A small self-supervised audio encoder (BEST-RQ), trained from scratch: norm layernorm, trained on read English sentences (LibriTTS-R).
Rows from block 7 of a small self-supervised audio encoder (BEST-RQ), named by matrix and row number. Rows with one number within an expert belong to one neuron, the router's apart. Each number is 500 + 40 x the weight over its row's rms, rounded and kept within 0 to 999. All counts start at 0. Numbers have three digits each.
Before each expert's rows are labels from the 100 clips, of 14848, where the router gives the expert most weight on average: "responds to" is what is common among them. Only what is clearly more common there than usual is listed. The data: read English sentences (LibriTTS-R). In brackets: how many of the 100, against the usual share in percent.
# router: router (model.blocks.7.mlp.router.weight, 16x192), inputs 0-63
# up: expert up (model.blocks.7.mlp.up, 16x192x192), inputs 0-63
# down: expert down (model.blocks.7.mlp.down, 16x192x192, transposed), outputs 0-63

# expert 0
responds to: voice: female (81 vs 52.5)
router.0:541468481540534400517519413533473524454448487540533487429494437598508496483505434485452496484484488520494527485528497501429490464510547469524521506543514456499407471549462556531546455471513491
up.0:555455509535502454520533493432535437499465476489519578497461574573412575517539468437446515483510545550438489500460485501529511496525539579551432458506495435450513568525473569522526506558470522
down.0:482455498465546464469575469566439556577539545568545442505555544506466543528546518510458511549483493496526521513502499535516497538492493489508526500522495510575588480476510498443536547471548468
up.1:469498546521541451525546501516526457488580584451441493492536519466422488563462509481554489450473524493475584475515514454543431543487509452503480490523503466561538470492485450488535507545557561
down.1:515455501543491495467542490498471559582505529447529425534549541440546495554496487522536439514487469480540471526515441496473533521542538447460422464553471504484534504516521501492503474521586472
up.2:496472447497489456444538524521477455477480538465491488528540588462467523478600503487548464479539488498504553490532444468492493528466486511517529459449497505567531475499503475485511528558555514
down.2:500452473498467507544556485481564531500518514517502464467525557535467528523502429515482491469400509476508576569510530540574454594499464432513473516482450451474608445496574436538525462505531435
up.3:447459523486536519443486477394537494544530589475431466534550582511475449594545545503506566542486475494515513510536437439566479505515543569544441527496382507457525539493503547522430469532486530
down.3:452478564485481473419501496540539485589519493524470427532450498514516469522549589545495502414485504483460557502515433430531492526491454502518486496536446520525489410514565570502545457408390539
up.4:509465465542538456530441545580483478486526519497506540509555460514395533526509431562504527550496486547456518424411494481518451484544538562589464388505502565431538477492430520492508495482507474
down.4:485481499461494490524547464477430513567555545519450462466635534453522474570417533503469553468452469560544483462460469527386570503572490467471507513507495449583534485526545493453532502430507486
up.5:485569474542479552475616508438542504497488523536488503530457560469411502514593477459485531421510441488503487487460445439519440539465505553423544471526486468554477575517525500498478543535446508
down.5:447461506499434446521486519529493467547492433511505497519545481540479505532537478574481493463484491478423525473475564532562427538447436570590557508541477539452518453465535456559462491541536421
up.6:517513506468487443499554551547571429486513523477453454512500552542460546511501482475536478545527450488449590507522501464446512462477513529473497397482408482481582543506547511538518485590462534
down.6:449458494459551552475559493513457596533470510529466485542522515456588441504469472493521449564522466447457503528491483516484518487520479540422506481510487494528476576564545537436486505469525475
up.7:515513432456521493503454473490498496526492547476499518544521520483473486552526540578529512497576489453537461509443431448498478540537542531482486462489477539480517537491497547510504518539523524
down.7:503474587399477531487460457522478561495513419502441450467538511527469534443481513511447473420426458543543509495493472514513563471532512528563507478555448448448511474474520505542478464471455534
up.8:457464494425491561512464551502525443492468477452495565497489536486532581550508497479553592503510582506489518520519524425442466534527485461454453496456510478572499525465504472453519565502440478
down.8:486465504553483455547509500468560523557546583516471451551522555475468473538558469541483511537420546482441514436548501494495440556517429454551519450561500627512555494513536459552455558473428462
up.9:486496476507532516508534592577459487491505444482469519499551474399440530466527460466541517504533427549483535457509518489453561496450413426417509474465527491530459518536459425470565484520512469
down.9:535473538500481513533445373524555532480439483484443571518450430515562520523484486459475485448507477458501511488479517576492584479568539528418520502558453508501435492541425474528494483473454575
up.10:474523497578460500427564454524529471569494511598483450569436501462517494484543516467526491500486468496567548576516516435501481468500549480467458498478569511503485537509484516441408548483413558
down.10:456493422480505532529534582404527507526489509546520505541431545546464486491543447484581561500562535465450464527527489509544440535465470558527451459481484516522468479478565541528481479568474507
up.11:487546447413524425481470522599482455487452524467550480561471478463485552474544489547586476494555455601449465505432527463487448446477460471496437492488505582497512552477476508487516596497467493
down.11:492497500472521546482481498525417575469500504500451432521546601481479519484524482490559462468483513530514534522475479504419564520502514533483502498524563464472545481568519528504515539416437522
up.12:503518484512431485537503504466513468503492448483507506505534514547478538525544490468451516490555475525532473480412519433525515503443473568482479511521504470494536495499509439484499486601513512
down.12:496436528552470492489457498453536426443486509448510481477511499531463522503498460474482543559473447447475515518518516497572449564493431451587479589465484536487494492485571410507512473532513420
up.13:510468550477484595557506491403502514502538479527503427527504470516370492494531522497476523481448503525524552434547461459524406584491495476490514474543484522545484491524528519550565484511546625
down.13:471526530458437528429428482476528538533504491486565422502481459499445567488535491562528518495508509471516506561482487529532492452525445538505512480555430530458484494439635493510504471518486487
up.14:462453426491457464477481486489518473540548548491591487539500472466491495556483506500506438561432480473524446457511433538538508518446506478477527511565505624448490492457541505484471595522470494
down.14:471464546477524523423490498538476531490510526531504482508464519414501519450406511521498508481536523497522490527459502513442539433514558518461552533557540537501485496537545523451484490438510493
up.15:489545459535496537537456508530424509492570480487440517513516496497500477480462375417587508494519512471464511532516410446425533492488514477484475529434560468515532543533548635498519544493507438
down.15:512528497499562504552484512499399523404556496497465540478540489486496530485496492476455526525520576534491470460563555493505543474513610480469529472495469527537475501542424448510499550497543444
up.16:506496542524488510510606540437433528513515492491547492510449484422464534522541451519448506559490493496476452386443509507491478505487505464505467412418511560508499537535490492487551544537488517
down.16:481471454561493528487536467534511481502442534515455500529525486506563524487467459524485480456502490513521531550476515514517548512500542554455526500494515464471481491528532462456512470512470579
up.17:536480467550512555476456442518498555475466547476503591520491498477521519514516545519483418487522430454565531481552474413540584489527547536444416485513424461506482508501513475498543483477427505
down.17:472433472482527486413531516455529547572456513531475510525476559362562467512486519497510507540607571495430522481560515503485560538469490531481524471508484485457532448581549475518439542460452516
up.18:479464482593501512478592455542537494497543532546516454524461472453432537470575528474500486467514387524463485503505462538429510451456532501464545443542527447537485495484475491485573538553532453
down.18:491496501547449464494525464549533521507562489561438537534515502488496412566455455560518458525545455424471541462536544427571497486433471536532470409489541536523490493527463512552525480518540519
up.19:448500545466549530529592564506532532529545545516529510515487546442456481535484471484581507535522470537454495482482512481460496543473516492471423425477522526545488510466567512517489511500511567
down.19:541547524522546515557522495520481518570546505459530549591482554478511470503478518475576460515543523509476436558503482467493510481490525507457416418525495515420526526465466528446523483517540516
up.20:464549519513550558551552518506510490533491512518537546538511562446473472505609488494459472416579455522504475427488530477547494535489581598484532419492570474446479524442520543519523515468515467
down.20:522503553450474507508511459525574490548457535404495560537453492432551499479457590513508467491486476507451428499481531442539523550537465517510491503572493465454512526476455446529451473468439536
up.21:467437472572485510472536526547554502496529476568548523527479481498352569516570586400434529500453527540453437492438450473459496530501515467470497476506545476565469514477519531476529576555441489
down.21:466438541493518475467557464493440493513497496568490483471505457491448523544491506473443471505485397435521558417478470477556499486486474563562513486566519525547449485520511462531487492539533538
up.22:538542430505489491500485458448487445538458514533529514508473536585490514489441493469469561388456531587492508483475515530518491514459492528579437428564511454415552516516503527502604462530449508
down.22:532505523512547520489572518552486540509490529550494481503508500466499571506541450485480523536549479534538447508542515551481525539548561531372551451464501493540490542459534522441472553464531472

# expert 2
responds to: voice: female (83 vs 52.5)
router.2:478453547501510507554519503491530449521570465533492516432490507569527532464518483448529525395478544512514492497490535576477544523552476497504465508459467501541454476480472556457501428567521514
up.0:499558437426478477481550546410454509516454477426515491476512532515524511487477475457501469531514549487521514419511507486486558624506522454528536451471448519532482511496504548524501477432505521
down.0:414552530494452520542518476461560495480473527531528533566435444545537470493512477530571483506548561464479548480458547469507519467414458467512486494475493523535490461482486556517583489478470546
up.1:488421512513498497464560454471490536559427477586520509526516497477478541505563535524422531522519470483480551434519487502467470546490510570531462482503437459515534484469530503526499493469502480
down.1:587571471539419566504478470530543498545505491476483539487572491438438436546469428484498486486515500500517450524565437434520565575509503522431496479508562465528503561479468495477554469514527419
up.2:548588447555533546489539577494444540503471440577501528525500458460465519525510432465442506501524539507482515434498535511469494528518489494469536330451513477529467508505480551533546542499463517
down.2:473559480511532553471483523496486553513475555562441545517460529458490498536470509509547502518500474523467491543526476538501538485557499525480562517484518568582498522552486579500530594465476516
up.3:573589477504554464428513494576515521566491524565564526557517535518502432496496592525500487532553469482441563489554493479513518448501438523523466467458502583506474498472485469543501494520506472
down.3:484575490509559542419508494407474549542454510454460517458491554439442481523494528493515474484474532530566513538538451469502568530544590482479474507444521463510508579505517522510426507470467490
up.4:470460445527490537471569509454448545516569482538507429464486504476451544523524462520482560496433528550503480499483492588420562480535539537445549457470512503459527547554473540466548490530408531
down.4:460511533451510495509513490486489505525474450522570534542496492501536539457529519518476506469485453473484515476470481479492583410500481521532537512540435545409504500543485468516476468537486516
up.5:401495459496453470495558506542516516544491505573520516530510485481534480463469582481479466521519494481474569494555503475509504455523452494486496437550453508491440528572482530535594533487574481
down.5:509486540477609471513454544466462527528540544438518493476546524538529494571440452497460408531541499514499468492511568520584456459480493472495497573491529483538475523498506501489495524507499478
up.6:477464474531451544427573513431427502561499476474450428510440527472521508541502431508574488508525410549495513502524546465491528470475555481446443495533505535471496616544521535429531519498561505
down.6:477514554535515481433535565432549490485489561455461503494457510484536494498442557499466503547542536533488515463515535479486521487479489532547477556486508395496451551513512418548490455521472448
up.7:397453525518514461498505535492541485521552488464490545463485469541488581516475463430464532436512533505504436532436552470459538507519421523554461542493491474503488508468453505496498462526523516
down.7:524439525539470520536507479524510474519557483510435588542449470494537521497498498329515506498467481524519496478337501559528462489526514489520496490512492484470518480525552450484491523480545506
up.8:482497526514526590504523513462435492541480477556489507490505438465523501550498449476457550547583520477527439395496495546538479470528491584473545479414490497439482502543487512483501509481441505
down.8:500546505492514535454469458497473545472487541514513491492500514471431550484465490490469504529473409508509561539463481549482564487503559525545525585528392451500478465554468446537511542479472545
up.9:445470400484520578474507441506439543433567500483509493504495557451510603495534509499474527499519422508500507598529379558493517500504518501490504515536447504532546482552535477479471521503447542
down.9:491465503591503500468522440555510514583545508451476523556482497494581515442508479520572495487543415545470427489455483469450492410517553499463454419475584503443440542493508500502574510513590484
up.10:432449486498538507477476527493513508493571551479446495513470490527481577579462441441485534520520502546443518530440516470506431500420455499568469527460446489587533473520473485490444527525514510
down.10:506451491579479499518489470540569529532601528498454539593491469473510484461536494397540469481486436501472472515381477488503460483511519520503507441514538466480451470512582459551517544537554505
up.11:509474437502421536448486504483416528455553447453542533573467522499463562479480413471498487504515465562446550520482438543495481536501499466518496474472499481533561518515545509489479570529544467
down.11:553426411502569525508517469486465525479540507498494493513521514477508456495556534515500547525490496497536478442535435425446492483553541564485516488501589519457468533463521476525505516527534484
up.12:477455485519440505440483441478529492429486456478521451549496537552512475443560482575572601489505506469480574576512513485488512480434422478598559466531421509467515435488529520526457493504481509
down.12:512528528464518473593489503515535447486406459464538555564441545522555483530512526513580472469483527510514500498526548518540491502501515476452506413432486455414498496469500498495470462521495500
up.13:497516563547514483564530479461521547486419484507568492501501452472458532498527508495549456484532539498510492453491589470416535540491494537456498499483477451464436485467466513488526481521529527
down.13:563523497531449551539489490529497454493572478529445539518444482545475504539486464385472537493449512568529447472372523567544451477525508443534491552525481535480541501470538493486514509457542450
up.14:445561505464426626430494530538453532543496497539465483494516512542558493537500554453531554463482435501541529549544492473493453456522410477461506522489471557511552535480576517515502479471505442
down.14:555556418403536481450516505478446584548480507420482470511521536454449473499507553550486510500561516567547409496482503443518498528536526507449512523491525431571562600475489482440451556474505494
up.15:558459462488451470520517531515441493470447453495499503506482578541558560421499503484376564557532536523447459433507527491429577538496484526468476418512479602434504495483510521492482534498514499
down.15:403499501401548478505462491458513551516430528494514474486451451510516483521490523559516520461518554547470571505457484488455496487541502484539518540497492508503490414519484573538489487473417533
up.16:425468461567492508527578540534506488524496486549531512531506461466515441528495493545489487593513482432488511418491528506489471498466478527481556502431517511496462522559434544468543536484513509
down.16:536522569417551500550479483496436466496548539472549499426567480546504555564441497545411460546542477497507465427559509544529454464502578447510482549480507521555494473504498528485457521511543442
up.17:557537511570543592542497461471498529482471471565493559522483520440510547480479548484545521540502540497490511466550529515477491514435601564494541476545536511427448471460525499532456551484560529
down.17:531557448515454483524449538470489498431493498581538500491519535497421499511533473487514513489501541566496535542561506561486496553518528428491547454479520585515503415499467522526474517426438413
up.18:458541394474495508480536517513468555558504487437427473487534516466543493506452490523566463533505407500476525549477525432461555503536439408476466491467472465574532573543496498430497500517528509
down.18:447553480438446438539532504515515523527525570500529500557464522537551515494499479588529464563499536500465421465488529486501531475418467488523499513523506584489477535491454506557566494463531506
up.19:450457437515510549428516484467467537434560528513496451477528539471488571447507452513500500526542464517488538567518406541475442495516543458521531502533549542541490440508548496505472534488519579
down.19:485452466567451505527544490509540496553558480494481540557429524490526508483526509462546507453569454510504460524473475433492501454508526513440456424493565506464483522452521470510566457605538489
up.20:451512418377499516469500571505453530587518460445500485527514472493498453524517438613586540486499485527514543564504449506551443499506469493496413519451426474485512564415534493516517469519517488
down.20:438573521529569532437465526529448530454515488436496535529444544484508436463504543547551493469526474435484476461468458475581519499475477496497581497489499495501452566551498468542506504485503550
up.21:492586425450455500522536587525526500530483510485538518488479444491545502544488416458492454539466524471446470520491569431456476502479428488515502419496494500556496500397518520520484576508491508
down.21:503510407443537517525545512491536525536464592555527513539472532487494500553517496530554520546550502498462469433549542502527521517506479551425522520472506554562526500507513453509549653523504556
up.22:525485533511489419519493539572558495510516573503479517497526497482581475463499567507455433511497498421523538466467514515518484502505461494468465477460505486496503443394498447519470492506448466
down.22:453500537479523473444444545512459551510463506422542440534517551454510495534544500531491452510480497557486468551462551523577415570488495512507557567540532524510536489477506432532407615477503514

# expert 11
responds to: voice: male (100 vs 47.5)
router.11:519511531485544471539547528524491513518480515470511471436457469442557463507473488504557498524487485466554439504484531467533524507513488460499503531458448458512439553435414469491454456446506474
up.0:435460433491441429455595536465437473506545550475510495514458556519442504495529561479494549481421479525527592490495507449530426503503522519524439460472504477536474557503594477459471502555498517
down.0:511509418419539488542433572445476468439508532533510495405487413487544445492480427468522562532561506457516476514527510518514462503500440531485537548525524474508535535471513591507579454500509483
up.1:482529508522455591465491532474526507546532564530434537493520540566564522594497490486515517513541514502512525529543498479558490548479490582532531502544440511454492515505589480403458475555493540
down.1:501469497538574508468528549432531442501534494494509525433544419470503402486559494467436471472530451424504555456540449487522506500488490467513469562473504541484486514469451469481492460479391524
up.2:510477448556435506481507481452500536464503565473447476496547587440479511531560534532517483522560458439457451530486416493429528560540517584486540450516479495512516503576515476482488519493470476
down.2:505506547551500418511462480465491525449550472525499511499518506527461509452543417545489481491410531468508477493536493548546515519439569482580559469511498562517479505445400524563406566513530454
up.3:508398452422531473596429442610528455489527522445522512522530468444499490495509449565498502469501458476514494516464542467447510496405472490491480520462517520531512454506477477478556523460483488
down.3:486537508530521439528461554547563493497544528543456495529498451490550448533433488551495474491514571446449448495506519482466486486470498497514566506463623514540472498490533548470513475427550526
up.4:466487468555453531456486487493480546588543461533515510552465457503456484566492525469535510467497519515478505483592445443506474606437456481473513445615491585489495545477540487514566551513557461
down.4:505465491485564438536569522540480475474497503485510557521528469545474518555505455482495469485509542481479438419503477538476521551477559551484419445447535572469551491452399524444557471508543542
up.5:504482488541492493448549562515546545550492502536459487493477545449493523528534528526460554567515498517447560572555546453503468492458454539479585509498439469443549520511559505457462518562452523
down.5:524478477453504498522456458438535525490460441482478511439491461493570527513504479473471469497473432460522465519468472459505515435513468430452465562509573443507451505509526562503546434489441554
up.6:483471462514422465557524522529508509465498527500540479469506509523509534461520411483515436556513470480476490544465503533473471524370521484514431488546544494592470558512510540536486524489543426
down.6:489555533536464508543439538474557489462541474495452569571451496486509533521424452451513487499522470499504488500550550445540486473450518440471453484483471484506514504508501534547533412523505492
up.7:439503517504523515446472451504487615546475434507497478531424523492472552540507548495533564474478542590476504524500515407523457568508415517387487501565436511455462486505564473495552527494442521
down.7:525518488531519538497503483549503503493566439480478561569512422570484503570512424529463425487489526481438445421523504545509532478476593550517459460440510534475510506469396494473549466529548519
up.8:507480550417576514556483488507450481503558499441552518524473491563504513551476501509436541500510525467464492484489509452576469498489595558538494489459485543460538465512569550502492511493480575
down.8:508475436500511479581440471485511553543486456478513457558503482499557469505527501561518517504511557527497528458502524444504457509489473429497514460491515541472516494474453603516475532469493568
up.9:493503473525524481434526481529465465487530534463620472502539537505448504534538478509488481441548562469497491455507442528496484535552508461498575497446448536580485458501481473483508474517502501
down.9:489516563524473418520524546500525443536468533542559457501475538457513562542539500581502535538399516507535504490502536564512463565543508488556544505538508508568517484436538514478403581512524446
up.10:558507562558447479471557449508463522567538568508506468505524567542474452567471528577452469513468456498472532529509497399547473528487458474474544489570438533505543455525488485517480568501494564
down.10:495529525508482447514479486453521493487451464552582421474492520522504515520584460520549521520419540483495451497470492550525501510494498497504580442513506566484519428477457447516422545544558532
up.11:467480487494557491529541549550448417467495588466474496488532542494479485505514489551535518536523450500530447492412474408491486523537547562438532480451581513475535526455456516433543485514493528
down.11:535542527504544550456525518510469473553454416459538535529432523497568511503452559490469491560468447509491520583485525511540506453566516491536521519535551451498500534543529460414388536469495533
up.12:532503469480537546498485497491484495551467467486474451503482529467507484475520537495527532493482492574488594533448469519465513580543414495490508506443421472532548445509493476508534516530573487
down.12:453522464549551428438516527538476521525496542509504519512512563523556471556472486550521475525465478487449444498441472458489501479520533490437530570484516541503469562515478482490511558507519555
up.13:428569477486511453493476524556562525487504506482459460518521466495464512485542514473463548509528489563519481539520485499495487469478469505443517439503498456539544467554527549450520482576504492
down.13:490526552461542485504477506585480571528460499527476513476514496475566447499468491506477502477521538503518482423498513475551514462491517460455554531542431501490502589458428469495527510457545477
up.14:453492409507484493410551434521508492564511495543600500552458483503413521556563517499570475490490501507523519519484464477520521529477461428476476509507533569540473534494523451456543506537530521
down.14:516444489502512381470553555444520468483439519499548553545484589416475576521525501512504464540541471418482510566502511513534500530494532494504465443530488549458555492462506454453478517496503496
up.15:482408464547568497582446505468538483533517506474487532493581463527520538518510450499431457522491490517500449501464554539517495496448485537481512501485512586489551506457458450491501530618598523
down.15:481523440576493473458522551486517539530463502497464471542458575439515505433537434499511459536440465430454526586569496501513438543481520575529488450548509564490447539482537526523378522451497485
up.16:490461489492419451551524457452523484490511521565508516524459452453457472577532521481473493586553482544558516468547471450501499496465480484469527490536581495478426526571451529478512580493564497
down.16:506519510479503450451550543531525477497486521517533462566524575519543529514507525520510551499519519483477486528496491500506493564467501436424529547556524539511555480491549531403523519432539537
up.17:525481514551459471512564524542430459488466498548472465503457569491530531571544475490469544533511469487436492432512534481466526483397510572531467435516524514467498486513459477536513475508512431
down.17:455497463522413399567539516482460547529521488591464485493546488536472397510475520536545511530517456410509544509535439550553534462532525456516500515537489486485440481476490516558483491455528469
up.18:519449446540499457469508449472544521534473509513521466482535541451412479477578572546531488501480431521425571526476532521459497542555516435421496512498493510581484451509558481534536611522462501
down.18:498582472532549505470500438553496540553429486574496564537522510491536482541501523512545471481552507432514488472433444547490582478542529472505533533505464475454509529523435454451529544503527553
up.19:519538489451428515515479534471478529549446483493494461472494474565542526522514552479395529536496502494554549479578488536526513535513477588429567460580505499467542452557532534490508465569531477
down.19:514484492448552514520470540527459504451554489536521475427559473476528534455482471502502529525485487479497512479505539553497519443531518461448537559523525479514474579487456513526519513547571473
up.20:426512465520481565578467506510509504535501548494487477507462533494490551543528445523496494514603431495541460553414452490505550482509490588478480487448507485409458503551508482523529535494480478
down.20:491439483500492527560466522502509498450554461475490557529455481547540551507474469509471544535560498522421472467495563407466515480479528499437484497469455472461431563534509480533545440503557486
up.21:470458488545494459530561506486505437554542483505512510500526528471530547487518549513500496450484450515438505530456562581491519539530447490578523416440551480577478473462438481524511505540520482
down.21:429551451577441505490512514476500577571503559559419571594449524537569478512457481560546483553514451461419569525497535513531449532485526555548489483507467465514536482512495530458496510497520514
up.22:513524520504530469505582513590536502464520493581521553482498521475504540499527511495549501470522551488430467495540552548489510461511474463474428406487491493557482443545486462498548457504516453
down.22:451508518528415504588512496476476441559552519506466525488481469549563548554524478521492505446510471479506528449536552485537461472478583487536516442412505441487428540489443476506434492522491431

# expert 8
responds to: voice: female (100 vs 52.5)
router.8:516505502505489459450500515451506443531548500493492588568518554457462545523519488501450480534523512524415463440531593529488543513452494551473502469536489462500457442512508435481490548446481511
up.0:448534486474442507482410473530524475507479428436437439497544486532453537466550501523537449515575441575561524428518523512549477500488568450476485500527522561467443555499445556535542515486537511
down.0:532463462508474516417517462544474542437480329447500511518530538513532543484453480482462439401549482546486512527531515520470517492520438540485457509588566574477477495523484427509535516501508468
up.1:479553555505431429531490518618478473427522493540493458430552512523521513524472555469537446511418473536586553464509479513549491483523531421533453454554482487545443493482473520497517479497497574
down.1:483552545459439510559508507492433475593508468471500457453511483473502564512477534474502489535491407516573486478505448500490494490545472385486500443528444532514477571463522544487466475494492503
up.2:495468537538484492528511532533541499369479554536457515468510536531511465589462544523493500533462499449542451491503442532567494524535515460560485474484482455528525474467452492493591466501503545
down.2:508552527486464571586489542505438558469522490468507492478507491479473540443521512456523476486478504450628489459536446544554510503554475388536511440544418496534479497458536545504464484523506480
up.3:528422490481539508503442494422410555555582459503415451470495531499478520530469548515507538574506498465540513479494458555504534471477466461546469451545543497496540488526531559421476427509527445
down.3:483537534493431511439466492494531514515523514499386528527457441513493471521470561519506507554516504464416524497481536441585492497459520511478476533512479502561473444524439451557497651468480559
up.4:458404470432501537557545514473428509515503468478500536485466523540467483508593425481470509483445472570523384477444464494459526436484503525491536521434540463508546451506454577522549518484478509
down.4:497465486473450513471411504560476556531534463539534434417525531497472483466478455493493464472522468554501488438502482530505450531463515566465379517517457573557537509509536472563607472524536452
up.5:494580546559443466555563524598491520427495464530541545383490544520508497524446525447542478503484529486578477458468510451515511445601524475519471454490552537521426495496513526488524457536481547
down.5:453533581449466437555430454542386513541565491460474522456522477500507517490446521504492415557526420501534482420473517500491495502549548433500459450525451537546483565471466546505486468505519517
up.6:445483539510550506603540475437533544517452503491485480493444468568511539506467543497452463475541505506517514533465406453499495506549525500498491468565541424455540478497467512524508491521563482
down.6:436516482537521510537510424508487505582470487424551506496452455436497544509473484495528464508537507510560471468482433479530498497532463482479536420513541502402499553471526508538506446546523473
up.7:433432528551497466532551457547528491482508535536559417480485508493512582499582493516492524567546508482519520528493500533489456502527565489503466498505438465467451460512403487487501479527449548
down.7:517489441449496515513511580510548447462483484490481507551474467524426500580517546501493540520478570493467469456480562508496462566441468600485472505432519452511568548520583506514518513555513523
up.8:499553483474556457532573537585493458430482536481469557450537516494533608502495527519449501536466502416496514479515520524479442519503595536456529396579532490524516481452544440457487475554523496
down.8:526524471557506485523418552454593418569516477563501480468492473533482460526572490481512519499470501460406459542536452481464509475420447518563565483449553452496508475559548562462410438500465466
up.9:455404533476474473555560421407428590448503447574547468486490521539519594499541539512525586562459471528549432535422465484503547442539511458462473509554489467503502510466470525509465550515518497
down.9:503446433466485516576466484466451531496517415515498442479484554459419453481517528499542473529547488540537494465485483413524510502460451534524456462496515484463550577478533542572493569512508431
up.10:530549482546473486568505459446477520557493470523510514464454488489491547556466498496523583474470521532531508539467494480415519476520498465515457465512484545484544525435466453448478520521534523
down.10:513509429530461444554490528514509567506521516434522503457483508522479541484488473433477534526523553452438465532521573432477513535502488512558393571482502548456559554493504422542502483520521453
up.11:501531495511538456567535515510565485524473581537508521420498500506534525445520502458466519539549501480510547463517530445490504503512566406469455488595505533505432444513514500473527543565476595
down.11:507475529447467503534543558471522468549504471561524465489485512455459466549517485450536430500565512452559499606563474464547506465508454557540542484434509456489467472541491515489465429553481512
up.12:534491483553507470495432448557489494404494511513451496467494547563536533457494536479567562521469463518536529541519519496448529458535434470497493446482525559467537525519525477522497487556500483
down.12:479486514524500463618510467529443515516468548500549499416522489544524543507436512488444516510536481443600441443485440542520469505570542400528474428525477484503503507477503509504559466495544493
up.13:547447467516521478552469470411443498503534523548419494510514531514509505536479573507469534488536488520569450498502484498536499488453472492515497539600507476443542491448567562445506482505542440
down.13:470517536493461470461453471546456559522511518464412529477505477571526454476463549522518517532520522547396511501489524492488502480480560499476503602499489497503437499521499508569479550496487543
up.14:531507542430477493562495438476442546549529483511496448461493459469454532530493503533523524486521518453544471547426501481480526453508490449564422441520527523561552552455487491521480512469530546
down.14:480496498562506585508443474415529567545512435441490483517463500459520573528514549456509494548496470535552549474466530441518501519525486461503468517482546510455514546494492477476470424479530456
up.15:496514510472497473538490451557481478486459463485523467480495545514497588477573506513563531441548401506488544476520509537428509443516453537509478473412429502493505608513517532533474525589507464
down.15:475507527587532459471468464581482560520493477468466490512468479486525454528452443465489504533528481478462405438476552439460486511523558510511506522468481448521509551614461480508511462479535479
up.16:528512521540524490466533484489442528538437513547529490489503449565572557503579450469530534470510406483516505550544505457418571472547443429465446471510492557564409582477502503460437472504492542
down.16:544492501610433474433497493461502461521552463549525532555543476550524507535517524462451496523384485553560552503532506485542489502559515499505543434499530400469491471475551555489444551442537433
up.17:474486603528582478532491499447495474483500463566530498443534523460511477511462559498472466540508493464537511569516475524573515491530535509506444454559477503508467520496486460507478481507465532
down.17:464498479481471512504445544557451548575472487510512487466536486436497527466489546478528477488480444484562627504500490458455535485542438433561487463477517565522552505532488528471560541492498507
up.18:499483507533491504578493504459490512453512532526474476466493522576460514463539544495537506492472468485535477517492470515552459458561460477561481446525446528513513494469499553570521405561545480
down.18:529512523537482565563506532483435505462490465450507483461506508552484528451520487482482514507479504467598520493503396520542473508570524407607496489502460521484500474423510518518407455491506490
up.19:423467535499469457511464466493505451481548491571506438491494530495480555572555528510492516530488497468562601482542454513480453504493514489484470515426460490493452533511541587475476486482484490
down.19:535486432479478538499468478564506491501450522497530564521480432575515493475446553473456507512429512486495508499504493555497536533538500492529468449524429482525573537501454452522512491591523537
up.20:495517544513497494511526514600419495422459468555498428480505536546574561552478496535529471506482440471549470505497494488544483577533542413509534464524490466546464496469485468473490519498489507
down.20:458537531525507505477484528554511452458469519523562479573524498607523525513502560549503531460426463480501531457501455572531480535530540399511488472476488540479511537486487539455509478417532505
up.21:518476516547519545565478523477535464431509511511491430410498525575505476449492527499506527458513451448549468534521438521524471481529477473554449512527508497467507537487526554525561439546557465
down.21:533452478479485526569520548461481496473469488443505442478539528508498537455543458503507524515505516468579465506542470562496448531563482444551500457465494516491527461448578506510406483532455480
up.22:481493564506473476547524498547498499418499518543466517427500500545499542515507519463526528495440458504585472473513500459470507470536463469492431467524500575507440596482438502447507444524471496
down.22:475550563471530517607532477569416563481528494476506487505500516494519518493504528496538456566491463492547439429497489533449516489556492417478493495511428521558474505507518541471509492544508499